{"model": "masked image model", "dataset": "photos of arthropod specimens (BIOSCAN-5M)", "train_examples": 195000, "image_size": 32, "crop_scale_min": 1, "horizontal_flip": true, "method": "simmim", "mask_ratio": 0.6, "loss": "l1", "arch": "vit", "norm": "layernorm_no_bias", "norm_position": "pre", "hidden_act": "gelu", "mlp_ratio": 2, "head_dim": 48, "fused_qkv": false, "bias": "none", "qk_norm": true, "parallel_block": false, "inner_norm": false, "patch_size": [8, 8], "conv_stem": true, "layers": 8, "width": 192, "positions": "sincos", "init": "torch_default", "residual_init": "zero_last", "optimizer": "muon", "muon_scale": "match_rms_adamw", "learning_rate": 0.0057, "momentum": 0.95, "nesterov": true, "orthogonalizer": "newton_schulz_5", "adamw_lr_other_params": 0.0017, "max_steps": 20200, "batch_size": 256, "epochs": 26.5, "lr_schedule": "cosine_restarts", "final_lr_fraction": 0, "warmup_steps": 1010, "weight_decay": 0.04, "adamw_weight_decay_other_params": 0.05}
Rows from block 2 of a small masked image model, named by matrix and row number. Rows with one number belong to one neuron. Each number is 128 + 24 x the weight over its row's rms, rounded and kept within 0 to 255. All counts start at 0.
After each neuron's rows are labels from the 100 images, of 14848, where the neuron reaches its highest value: "place" is the part of the image that holds the peak. Only what is clearly more common there than usual is listed. The data: photos of arthropod specimens (BIOSCAN-5M). In brackets: how many of the 100.
# fc1: MLP up (model.blocks.2.mlp.fc1.weight, 384x192), inputs 96-191
# fc2: MLP down (model.blocks.2.mlp.fc2.weight, 192x384, transposed), outputs 96-191

fc1.231 [104 120 150 100 150 125 125 139  72 103 124  96 101 100 107 136  95 113 134 120 109 117 135 169 110 130 144 141 135 139 163 127 104 106 127  98 131 134 126 117 132 103 163 159 132 116 145 117 159 103 131 133 119 150 150 142  92 138 129 122  81 116 151 111 125 101  66 121 132  88 125 138 101 149 113  97 122 131 162 141 123 119 120 106 151 161  93 175 124 130  88  43 175 102 157 133]
fc2.231 [149 135  80 143  93 135 103 118 139 156 128 159 135 114  98 119 152 139 114 146 132 129 132 165 127  97 119 132 136 113 125  92  94 161 167 152 168 139 127 146  90 127  81 130 115 134 103 129 126 109 114 152  94 134  62 174 131  80 126 138 141 120 124 165 108 107 122 156 140  63 125 118 122 116  82 146 159 127 147 140 102 145 130 138 124 117  67  96 170 156 119 143 126 156 138 157]
place: top left (64)

fc1.262 [155 158 129 147 113 114 160 123 147 117 100 119 110 136  89 106 145 188 124  82 153 129 155 143 107 108 170 118 130 121 152 145 114 117  98 162 140 106 140 133 155 119 115  77 120  88 125 114 185 142 158 141 134 144 128  90 119 109 119 136 118 108 121 101 122 107 138 108 180 152  93 167 135 157 132 129 156 118 107 137 143 132 107 150 116 144 142 150 137 150 137 145 140 115 157 121]
fc2.262 [155 172 122  98 129 143 141 128  94 160 134 146 107 133 118  87  92 137 158 109 146 140 161 177  87 146 136 115  93 131 107 136 114  92 145 134 131 102 131 112 117 108 145 102 110  97 117 106  90 160 159 130 107 144 118 128 166 152  79 107 106 116 121 172 128 137 179  91 163 123 137 104 122 140 158 106 127 133 142 110 113 119 151  84 145 123 156 164 102 105 132 101 153 128  97 132]
place: top centre (75)

fc1.100 [ 98 107 109 136 178 164  90 106 129 129  97 117 143 148 132 121 131 125 149 158 169  76 114  98 118 134 109 182 157 176 126 116 142 120 126 152 170  92 116 132 144 148  73 149 119 113 125 131 128 148  70 131 135 119 135 112 118 136 157 135 143 110 144 117 155 153 126 101 167 150 126 176 139 101 126 154 118 159 142 111 150 181 102 138  91  99 121 146 107 129 139 127 129  83 144 114]
fc2.100 [ 68 140 126 124  87 143 142 158 165 152 150 148  93 124 116 145 137  84 150 125 105 166 163 145 126  79 138 166 122 126 170 128 138 101 146 121 126 135 114 128 109 140 117 136 115 122 126 140 120  93 191 135 105 115 166 128 150 138 163 118 122 118  91 137 131 114 209 170  67 119 159 107 122 114 159 130 148 132 115 129 157 150 121 112 128  91 132 122 136 106 160 123 137 150 150 111]
place: top right (98)

fc1.307 [ 81 144 123 135 109 106  96 132 154 144 111  90 141  99  92 123 108 111 170 161 130 139 135 131 124 151 131 140 146 153  86 148 113 140 138 102 118 111 141 143 115 117 146 143 197 142 157 180  96 154 162 131 120 128 135 113 132 118 149 125  97 145 148 125 131 103  77 124 113 125 118 104 105 135 137 150  93 132 153 118 143  97 173 145 104 146 136 104 138  73 130 153 106 129 130 132]
fc2.307 [ 71 161 177 160 142 110 130  91 121 120 127 111 176 174 102 130 144 149 141 150 102 113 101 146 168 166  97 133 131 133 146 151 141 115 126 127 102  70 162 138  99 123 133 137 156 147 134 113 184 136 121 140 165 126 144 131 132 112  98 128 131 126 149 143 129  82 118  84 137 151 130  96 118 105 161 114 134  81 113  95 128 108 161 124 151 198 122 111 105 106 146  80 119  99  89 157]
place: top left (93)

fc1.188 [107 131 128 104 114 100 142 118 126 107  72 106 114 154 138 162 147 114 125 190 129 149 133 123  86 150 152  96 150  91 175 135 131 136 154 128 147 108 151 134 133  80 136 139 125 136 114 135 142 134 117 125 130 101 142 130 145 168 108 164 127 140 108 144  97 133 150 164  93 127 104 143 124 156 117 110 135 125 121 150 136 183 102 145 133  79 132 164 132 174  92 101 108 118  74 140]
fc2.188 [114 128 129 159 103 129 107 126 122 125 111 151 114 110 130  81 114 115 134 109 147 113 119 127 110 188 135 117 114 168 122 123 144 112 160 156 184  50 144  70 101 101 112 105 127 104 155 136 149 190 108  86 145 146 133  96 136 119 152 155 132  98  83 171 136 119 122 124 161 186 138 137 137 128 115 118  91  91 112 108  91 137 131 138 138 111 160 121 158 152 140  82 153 122 123 109]
place: middle right (60)

fc1.296 [136 117 133 143 138 102 119 118 137 120 164  91  95 183 117 119 124 106 121 126 104  88 159 122 154 126 172 154 110  92  96 136 109 125 187 148 151  88 111 113 158 123  73 154 151  83  93 100  96 132 104 139 149  85 158 126 137 132  60 132 137 128 150 148 126 113 134 116 144 124 108 159 122  97 122 122 109 122 177 117 129 114 159 152 133 153 137 140 143 133 152 111  93 122 122 112]
fc2.296 [133 203 111 141 150 122 100 161 122  98 155 131 129 100 141 105  97 136 125 130 124 156 136 148 146 147 112 111 105  89 117 152 119 114  93  98 122 126 141 150  91 114 135 163 119 183  98 108 139 102 151 107 112 132 123 132 110 120 134 165 160 116 119 141 149 107  98 111 114 128 143 101 125 148  98 145 155 109 103 146 131  86 116 133 125  73 147 139 157 113 117 136 151 149 126 147]
place: top centre (55)

fc1.183 [116 107  98 131 131  80 147 111 134 128 148 136 140 151 150 107  94 114 115 119 143 137 140 154 140 125 122  81 126 170 185 112 153 137 140 126  91  96 119 110 149 110 142 104 117 178 159 124 200 158 107  92 159 108 117 158 132 140 152 138 128 130 170 134 145  82  90 136 189 124 167 153 113  98 142 141 185 120 101 126  83 130 122 106 128 138 128 103 125 147 120 122  94  63 154 113]
fc2.183 [122  97 121 129 130  90 131 119 133 119 122 133  99 144 152 128 122 108 149 139 132 107 121 158 126 113 122 114 141 116 113 129 156 143 138  90 145 104 110 115 138 131 133 151 144 158 101 143  98 139 156 138 132 180 120 121  99 137 147 137 104 136 118 167 155  92 106 116 189 110 107 140  93 113 123 161 130 114 149 120 119 165 115  97 102 101 152 146 114 110  93 158 152 110 120 119]
place: top left (91)

fc1.367 [116 118 120 132  98  99 111  98 139 170 130 158 128  88 115 119  92 134 113 150 114 117 118 140  97  92 143  98 155 135 184 106 153 122 120 156 162 131 147 157 143 127  96 136 126 165 146 129 116 121 145 129 116 109 125 101 143 120  99 152 153 159 117 106 109 173  99  95 131 114 146 132 104 103 149 109 133 146 153  92 143 116 153 109  94 152 162  99 136 147 112  93 149 125 162  88]
fc2.367 [115 129 168 105 145  95 120 150 119 129 171 126 168 117  88 128 138 173 112 143 129 150 118 112 110 141 132 112 159 147 139 132  86 134 145 119 139 169 178 105 119 158 100 125 112 119 149 103 104 148  72 148 165 143 172 121 139 150 131 130 140 123 164  82 110 126 179  97 142 147 157 131 129 130 111 155 122 154 105  90 123 169 108 119  79 118 139 122 140 139 129 143 144 175 128  89]
place: centre (70)

fc1.335 [126 138 112 142 120 116 141 111 118 133  72 145 128  96 116 137 122 194 134 123 116 160 127 144 120 154 132 133 157 110 127 103 159 117 122 110 149 135 145 161 132 126 132 107  63 122 121 163 100 112 175  83 122 115 114 101 129 131 140 147 119 133 117  99 144  92 138  76 119 126 131 140  97 123 148 151 115 153 133 110 108 133 130 138 115 142 148  88 111 149 139 113 137 141 126  77]
fc2.335 [132 129 128 128 110 148 152 184 128 134 107 162 135 156 140 169 127  86 136 128 122 104 123 119 135 152 129 171 140 124 135 149 136 149 140 133 109 140 134  84 138 107 109 159 119 127 169 147 125 173 115 118 193 142 114 125 134 113 153 170 101 107  92 162 111 124 142 145 100 131 136  62 109 100  84 106 154 129 106 141 128 150 136 126 140 123 169 128 110 164  86  88 119 138 147 108]
place: bottom right (85)

fc1.313 [128 111  92 130 158 133 136 105 112 110 110  83 139 147 112  86 120 169 155 143 110 100 160 124 127 134 122 116 189 107 130 135 173 130 128 132 112 138 191 131 147 153 160 170 106  84 126 103 149  90 127 161 114 110 128 116 135  92 138 164 102 114 130 105 148 128  98 105 141 133 117 112 110 108 140 113 132 132 171 143 140 142  91  68  99 119 157 144 136 113 141 123 118 103 154 128]
fc2.313 [146 115 129 143 111 129 150 127 101 106 135 109 144 146 106 116 164 148 120 146 118 148 148 147 137 147 147 158 193 131 107 120 156 136 143 143  88 120 138  97 113 167 116 139 112 111 117 104 135 135 111 112 122 132 104 143 126 103 134 132 129 112 133  62 130 108 139 145 185 150 103 127 114 119 144  84 101  93 174 112 129 166 133 141 107  74 148 172 187 172 162 137 159 113 107 125]
place: top left (100)

fc1.382 [ 80 126 104 111  95 150 138 109 134 183  99 165 163 104  91 108 158 116 152 109 114 110 111 158  91 159 111  98 153 115 145 146 141 118  78 131 122 133 109 135 129 120 112 141  97 160  94 111 107 119  87 114 117 116 132 154 115 134 102 144 132 159 116 118 126 173 109 123 145 148 146 123 145 127 156 122 143  77 137 124 159 119  91 142  87 125 140 171 137 115 105 167 156 133 155 142]
fc2.382 [143 134 143 114  84 142 128 101 133 102 159  95  74 117 155 126 119 146 134 118 160 110 128 111 138 134 143 176 149 176 166 120 135 158 106  69 131 138 129 100 120 123 159 105 120  80 116 156 145  92 120 101  91 160 143 105 166 123 151 141 177 129 153 125  96 163 113 142 136 116 134 161 111 104 117 161 104 139 113 167 159 152 116 140 129 120 146 177 161  94 126  90 109 126  94 104]
place: middle right (76)

fc1.0 [173 118 157 125 127 137 171 106 126 177 140 112 139 116 124 160 109 115  66 114 130 145 128 100 165 132 148 141 122  80 134 161 120 110  97 115 103 137 131 131 166 157 106 145 127 138 121 118 140 156 111 133 171 130  97 100 112 131 102 112 147 114 138 159 112 127 129 102 120 105 116 155 116 116 172 115  42  75 147 126 102 126 185 169 143 144 124 138 128 137 161  85 155 177 142 145]
fc2.0 [111 136 140 116 136 154 164 125  98 124 129 104 117 115 139 136 120 105 151 121 121 159 156  80 104 151 157 122 130 160 106 142 148 130 137 134 126 153 118 117 162 100  82 136 135 129 151 134  65 173 123 188 133 105 121 120 164 163 151 110 192  80 111 150 155 126  85 126 129 100 178 142  95 161 153 158 115 160 124 114 152 120  85 153 115 120 123 145 113 108 127 206 129 120 181  74]
place: middle left (42); bottom centre (33)

fc1.245 [ 91 135 146 101 152 125 109 132 108 134 128 119 116 143  95 116 161 123 159 129 148 135 147 124 106 128 157 140 128 149 172 120 120  85 160 167 108 121  89 110 153 141 162 170 112  68 144 129  98 173  95 137 109 131 162 141 121 128 155 175 105 109 163 109 177 132 161 124 119 121 141 132  98 124 138 178  91 136  83 138 109 122 142  82 135 153 133 130 119 113 106 141  84 114 137 137]
fc2.245 [133 130 138 126 134 145 124 110 110 120 139 138 138 158 146 156 136 137 112 133  65 117 168 129 151 136  81 137 106 134 128 137 163 170 148 130 104 133 161 139  91  76 129 107 108 158 152 103 124 105 133 127 148 107 105 173 150 120 114 132 101 135 132 178 132 151 126 132 113 124 133 135 110 109 119  98 143 126 100  88 129  87 108 145 114 137 187 150  89 142 107 129 138 121 144 165]
place: bottom centre (95)

fc1.301 [125  87 141 116 137 147 129 146 155 128 132 107 168 100 110  85 156 140 105 133 137 128 135 118 112 150 139 124 154 129  94 132 117  97 133 138 103 118 111 104 166 136 118 128 136 117 108  94 126 125 152 142 104 129 127 155 121 126 114 104 112 113 155  98 124 168 124 105 101  87  91 112 126  84  91 178 111 164 154 130 150 135 136 200 131 118 173  96 135 138 116 131 125 140 124 110]
fc2.301 [ 86 117 118 101 130 123 131 168 135 151 153 111 159 125 118 123 147 159 128 103 126 142 110 155 125 107 110 153 164 168 104  98 131 153  97 163  65 122 144 146 185 165 126 139 151 119 132  94 145 118 159 136  84 148 114  92 129 126 128 110  84 122 114  88 104 144 142 130 116  97 154  81 174 133 122  99 144 125 160 171 150 169 105 144 132  87 170  89 141 121 111 114  71 139 156  91]
place: middle right (65)

fc1.266 [ 92 127 177 131 127 141  67  94 135 117 166 131 133 141 131 174 123 123  99 136 144 118 119 110 124 170 129 122  82  89 135 158 125 133 108 124 148 149 138 150 132  96  95 127 150  86 118 150 150 126 120 127 139 169 104  92 156 161 130 117 120 135 143 157  97 117 179 148  88 128 164  72 170 114 121  92 111 126 172 135 139 106 136 123 125 108 124 118 118 143 131 124 106 108  84 123]
fc2.266 [121 207 108 102  55 124 133 138 166 147 100 135 130 159 122 139 117 112 113 108 142 116 106 126 150 125 187 119 145 120 127 112 128 176 116 155 148 147 122 117  96 106 101 167 184 117 172 110 141 117 134 148 107 122 112  87 135  98 110 128 166 138 135 132 109 101 148 144  95 154 144  96 138 127  98 167  93 114 133 155 149 171 161 129 111 134 125  88 109 134 181 118  82 148 119 139]
place: bottom left (98)

fc1.314 [125  95 149 112 112 121 139 139 119 167 153 120 120 104 140 111 146 153 137 100 142 124 107 120 133 136 119 137  88 147 152 151 119  95 151 140 129 157 135 114 146 154 116 160 141 101 114 137 103 151 123 105 186 120 197 124 152 175  99 110 113 170 135 121 109 144 148 101  87 101 125  95 110 151 127 141 137 149 136 110 133 143 160 144 112  99 175 134 157 104 139 170 127  82  86  99]
fc2.314 [107 125  74 142 128 131 147 113 116 100 124 110 128 145 108 146  91 117 170 139 112 118 131 107  69 151 142 146 127 112 115 102 146 130 137 136 118 101 109 159 117 149 116 137 103 118 175 124 102 116 146 113  97 124 132 143 125 103  98 114 144 101 144 135 132 147 117 123 144 116 112 119 125 119  81 160 189 105 117 108 131 152 104 138 128 110  64 159 105 170  89  85 132 142 146 126]
place: top right (58)

fc1.371 [131  84 197 152 161 177 129 150 150 142 156 178 134 102 112 159 125 129 136 148 145 127 105 171 157 123 124 125 124 118 154 134 153 107 104 117 124 128 132  97 147 124  67 137 117 112 140 110 149 110 115 145 159 107 121  98 115  77 122  86 127  99 132 143 148 109 104 132 141 163 176 164 120 127 150 117 151  90  69 155 119 166 123 128 121 149 138 144  93 134 154 122 123 151  92 134]
fc2.371 [107 113 136 102 103 148 129 112  99 116 125 108 139 151 134 158 131 123 137 147  97 104 106 160  88 160 133 139  86 157 103 145 121 113 146 100 111 144  75 144 104 140 136 140 146 119 127 118 113 130 159 139 152 131 113 131 155 127 180 164 136 157 107 109  66  79 110 112 105 154 116 171 101 151  84 125 129 100 154 128 144 143 137 111 167  98 138 126 133 187 112 144 136 130 152 143]
place: middle left (35); top right (33)

fc1.316 [149 101 149 119 101 125 101 128 104 173 187 141 128 124 151 152 117 101 137 135 147  91  95 110  99 136 161 127 152 118 117 143 129 138 139 110 154  99 142 119 153 144 141 100 112 137 122  98 176 124  99 132 145 121 162 122 163 154 117 178 130 108 137 127 122 145 130 121  96 130 154 131 143 122 130 135 113 156 105 109 143 171 128 163 147  88  82 119 122 138 137 148 107  91 128 117]
fc2.316 [129 105  98 105 106 136 132 142 135 114 145 123 117  98 160 152 158 112 146  95 130 106 139  91 111 138 137 145  88 133 166  86 147 129 119 105 135 116 132 148 132 121 146 132 123 119 165 105 137 120 103 140 117 140 142 168 120 126  94 139 149 165 114 133 113 133 125 136 142  92 175 142 192 158 110 143 102 138 121 139 100 108 119 134 119 139  42  98 185 128 149 137 188  72 131 164]
place: top left (100)

fc1.115 [123 145 116 120 140 126 168 106 145  98 106 164  91 109 138 132 121 134 108 155 164  99 163 135 169 135 115 159 171 109 149 112 127 126  97 146 127  75 116 140  98 120 207 115 118 138 106 109 151  82 116 142 110 130 137 125 169 111  98 128 130 120 162 139 162 154  98 153 131 152 150 176 127  58 168 114  92 143 133 120 103 106 121 111 142 169  96  84 119 137 103 128 146 137 124 138]
fc2.115 [118 151  93 123 128 144 133 135  77 126  98 134 142  88 135 127 145 100  96 137 128 120 139 142 117 129 113 132 146 119 124 110 151 114 140 111 122 145 115 162 103 114 164 108 169 152 174 139 149 100 144 108  88 139 142  78 119  59 118 115 161 110 119 119 118 165 141 160 146 120 128 125 139 150 133 142 106 135  68 154 130 114 102 140 131 119 138 128 113 127  83 111 146 137 158 154]
place: top left (67)

fc1.282 [ 97  58 141 151 167 113 171 126 165  91 104 127 136 131 100 157 122 123 121 147 117 126 162 106 134 138 190 131 179 141  91 103 131 126  96 156  73 129  98 128 158 137 152 119 119  69 144 164 163 121 136 139 100 141 115 152 115 123 139 158 139 159 168 105 145 123 120 146 120 119 109 113 150 148 124  97 125 147 152 104 121 127 100 126 146 110 130 115 108 130 145 140 126 101 129 145]
fc2.282 [114 137 127 117 163 138 119 119 105 136 149  89 121 163 143 141 100 112 137 160 129 123 104 102 134  78 123 144 131 109 106 148 110 155 165 133 111 100 130 118 175 136 155 125  80 130 147 162 113 107 154  73 127 141 124 117 154 123 145 106 123 105 134 169 136 115  92 138 184 112  85 128 148 102 156 147 126 132 164 107 104 119 141 123 136 135 141 166  79 181 106 114 168 142 145 133]
place: bottom left (71)

fc1.45 [135  94 167 157 164 150 139 156 114 119 124 128 163 149 142  90 149 130 121 155 126  96  90 138 136 133 130 151  80 128 199 152 120 135 140 134 120 151 142 131 124 160 140 190 123  94 116  77 147 135 137 174 144 122 166 151 117 100 106 104 138 110 158  79 143 116 126 111 106 146 133 137 110 161 104 124 132 177 105  98 120 125 123 125 151 170 129 137 116 160 130 124 134 132 145 125]
fc2.45 [151 100  83  98 146 166 134 172 126 160 106 140 158 143 152 127 149 136 140  99 121  96 137 132 116 149 121 139  97 152 161 117 193 131 139 132 161 111 115 110 115 116 129 118 168 137 151  95 145 120 110 140 139  94 131 160 138 141 148 123 126 169 100 148 115  82 112 132 127 146 137 138 122 107 150 183 151 144 123 134  91  97  81 120 189  87 107 142 172 108 133  86 112 106 142 126]
place: middle left (52); top left (35)

fc1.352 [127 140 132 148 115 142 151 125 172 109 136 135 115 138 155 123 121 119 157 110 166 165 148  80 150 101 148 110 103 110 123 134 142 103 117 126 133 168 121  91  70 103 116 121 137 104 125 137 164 138  75 173 142  98 148 120 131 117 138  98 136 171 112 173  76 163 114 150 152 109 102 133 125 147 112 150 143 142 121 119  95 171  89 110 141 155 119 157  82 133 104 139 134  88 128 156]
fc2.352 [176 121 118 133 116 110 142  79 157  84 119 173 137 173 135 117 144 108 163 139 161 149 156 122 146 108 136 117 145 131 156 109 143  98  87 103 124 150 113 106 129 145 135 100 121  99 102 121 132 128  99  95 145 104 127 167  85 144 165 100 104 125 126 129 120 137  94 145 118 116 162  97 132 150 139 107 142 129 113 134 110 107 121 135 170 146 106 172 126  89  77  99 142 122  86 126]
place: bottom centre (85)

fc1.47 [118 154 101 122 132 164 150 172 131 144 156  62 150 133 171 137 131 108 119 103 139 128 123 132 101 138  80 115 136 145 118 131 105  81 146 120 139 157 124 122 111 159 114 161 138 138 136 163 188 118 144 117 144 113 113 126 117 158 165 133 163 112  97 190 161  67 124 111  89 131 151  89 150 146 161  98 116 125 131 127 117 121 143 144 138 192 191 118 152 128 144 138 148 185 112 103]
fc2.47 [132 162 118 151 150 136 133 131 160 142  99 123 117 141 113 135 132 134 168 107  97 100 184 143 140 122 117 125 188 162 144 178  93 151 124 128 101 133 139  88  99 166 154 139 131 114 147 107 160 109 107 165 108 129  92 158 134 142 139 176 130 103  93 115 137 119 113 158 101 112 163 113 116 160  97  86 124 143 133 124 116 144 147  95 125  85 139 144 130 181 131 143 172 113 128  96]
place: centre (100)

fc1.222 [ 85 163 143 191 134  74 110  86 139 114 130  80 133 129  85 143 118  99 160 175 151 137 121 125 127 127 131 116 127 133 115 121  99 131 143 125  88 114 156 159 151 171 110 124 148 145 137 157 147 160 104 145 120 127 118 117 149 120 101 127 129 102 157 160 140 100  95 122 116 126  79 130 113  96 144 139 141 140 104 107 123 165 178 132 133 124 139 114 139  93 122 140  95 137 113 143]
fc2.222 [146 155  87 132 116 153 125 117 113 108 157 117 173 166 138 138 107 165 123 163  92  97 111 140 120 128 121 108 152 131 122 128 116 140 113  88 157 109 111 139 114  73  78 161 117 155 115 132 108 120 138  93 146 161  99 125 131 154 134 156 123 100  95 153 170 160 138 124 163 112 172 144 126 120  86 137  88  89 107 164 137 118 117 140 118 135 111 120 120 137 158 143 159 167 163 126]
place: bottom left (43)

fc1.127 [104 149  89 134 169 112 122 103 158 127  96  90  91 139 146 148 114 105 176  97 143 138 163 136  78 143  79 141 159 131 163  79  91 124 107  99 121 124 124 176 149 128 116 161 110 144 116 121  97  87 147 115 109  80 124 128 135 124 127 134 134 170 128  93 153 135 138 133 127 104 131 158 140 118 140  85  77 137 142 121 160 128 110 158 129 121 164 145 107 152 117 127 136 127 184  67]
fc2.127 [164 154 122 149  94 165 118 142  92 161 123 138 114 156 112 103 106 120 131 122 111 125 131  97 128 101 101 119 133 132 132 102 113 138 156 123  97 124  99 100 156  91  97  97 137 150 149 125 157 119 117 116 125 117 118 150 123  88  91 112 151 167 132 141 122  96 136 124 102 149 129 114 174 127  87 118 108 105 125  86 144 110 140  96 202 172 105 108 121 149 142 158 106 153  84 153]
place: top right (58); bottom right (42)

fc1.201 [129 169 142 102 110 103  90  92 116 136 128 168 118 111 155 138 178  82 121 133 119  92 121 117 129 121 131  99 141 115 141 119 124 136 129 112  80 112 115 134 154 114 146 118 150 165 139 106 121 120 135 112  97  93 157 143 113 158 117 106 129 112 109 120 163 179 120 145 153 149 106 163 109 106 114 168 187 130 106  88 138 114 121 121 115  82 128 164 110 130 108 175 170 123 129  90]
fc2.201 [114 168 162 152 119 147 124 153  98 101 117 146 120 134  77 109 148 168 152  66 107 144 135 112 137 135 115 123 116 138 104 139 122 154 122 130 129 184 166 133 117 144 128 102 121 155 104 100 140 111 116 154 131 114 132 112  96 131  98 142 121 146 133 129  60 133 121 102 121 166 116 102 126 158  82 105 118 122  91 130 192 159 121 141 114 129 119  97 108  99 133 172  96 143 129 131]
place: bottom left (82)

fc1.272 [105 128 129 130  83 102 135 108 146 122 183 101 120 123 151 112 155 139 100 110 137 142  83 133 215 127 130 121  97 150 117 144 166 139 115 140 112  80 114  99 131 147  98 164 130  96 121 146  93  92 110 117 149 124 117 123 119 151 104 140 151 104 167  92 131 155  87 121 113  89 119 113 166 142 135 150 143 128 130 134 106 161 121 165 110 141 120 112 150 147 179 155 107 117  89 144]
fc2.272 [135 110 139 107 159 153 116 147  87 123 112 151 119  99 109 156 142 155 136 159 125 116 172 121 107 155 103 143 140 117 119  86 117  99 129 107 125 156 117 144 142 128 166 128 121 133 116 122 112 142 135 116 136 119  83 156 130 139 168 123 104 161 124 140 104 109 108 155 185 111 151 161 104 109 137 136 130 105 101 136 128 130 153  56 142 117 133  65 125 146 117 113 138  99  98 136]
place: top right (51); top centre (33)

fc1.325 [117 120 162 120 139 140 133 130 118 124 128 148 136  86 117 108 162 109 129 119 155 114 143  82  94 122 115 146  97 153 144 116 105 140 119 144 115 140 147 107 124 119 151 119 171 138 115 152  91 146 129 146 113  91 133 163 170  78 152 137 128 137  86  81 157 144 127 123 166 117 128  86 140 114 128 169 118 141 116 125 143 107 111 129 148 159 130 107 138 126 163 101 119 149 106 123]
fc2.325 [ 80 143  90 142 122 105 105 172 107 109 120 142 147 114 146 134 151 151 124 163 141 106 146 164 164 135 118 121  87 162 130 126 123 139 113 105 142 139 144 148 108 113 102 124 125 139  58 139 137  91 145 136 112 106 111 124 129 116 150 123  84 166 106 149 108  88 162  97 130 138 124 113 151  91 116 143 159 175 142 115 151  85 117 158 105  90 150 105 159 133 122 130 129 133 159 141]
place: middle left (100)

fc1.244 [142 102 125 170 107 119 133 125  97 138 143 148 122 112 118 136 132  98 105 116 129 134  93 131 169 137  78 125 123 138 114 133 117 136 137  67 120 130 112 140 115 165 161 152 164 209 139 131  97 129 118 136 119 145 111 138 155 148 157 141 167 125  68 115 130 137 168 116 169 134 124 148 117 146 121 116  75 156 118 129 105 124 122 154 148 125 119 156 104 134 118 114 141 129 140 115]
fc2.244 [131 120 127  87 117  95 151 100 133 143 112  87 114 111 101 111 138  96 103 138 147  75 148  93 193 164 131 151  58 142 131 129 159 144 167 112 100 196 140 115 122  87 116 144 129 113 139 178 108 116 149 123 133 141 124 107 154 134 185 112 128 141 140  99 126 136 129 136  79  96 160 144 148 146 133 105 125 133 109  96  85 125 114 137 129 151 105 154 142 144 180  63 123 158  94 123]
place: bottom right (100)

fc1.209 [132 109 130 110 128 126 120 122 104 114 127 156  83 125 141 137 137 127 110 164  97 101 133 101 104 135 112 143 117 110 122 124 139 155 120 119 117 166 139 147 182 153  98 129 112 148 101 165 151  84  96 116 155  80 190 106 103 104 148 136 164  94 106 159 139 104 182 119 129 131  98 125 137 146 127 128 104 111 111 142 123 160 119 139 111 109  98 128 101 120 135 144 154 111 115 179]
fc2.209 [117 114 136 111 120  97 145 116 123 150 112 122 117 129 133 104 102 131 128 144 111 169 135 132 118 136 153 147 122 133 144 102 134 112 158 130 111 114 170 146 149 152 175 140 145 139 157 158 152 151  99 147 106 159 106 112 148 101  99  99  98 136 119 117 110 142 125 135 106 123 105 137 114 128 159 114 112 162  95 149 103  77 125 134 165  95 166 104 153 133 105 138 130 129 140  98]
place: bottom left (37); bottom right (34)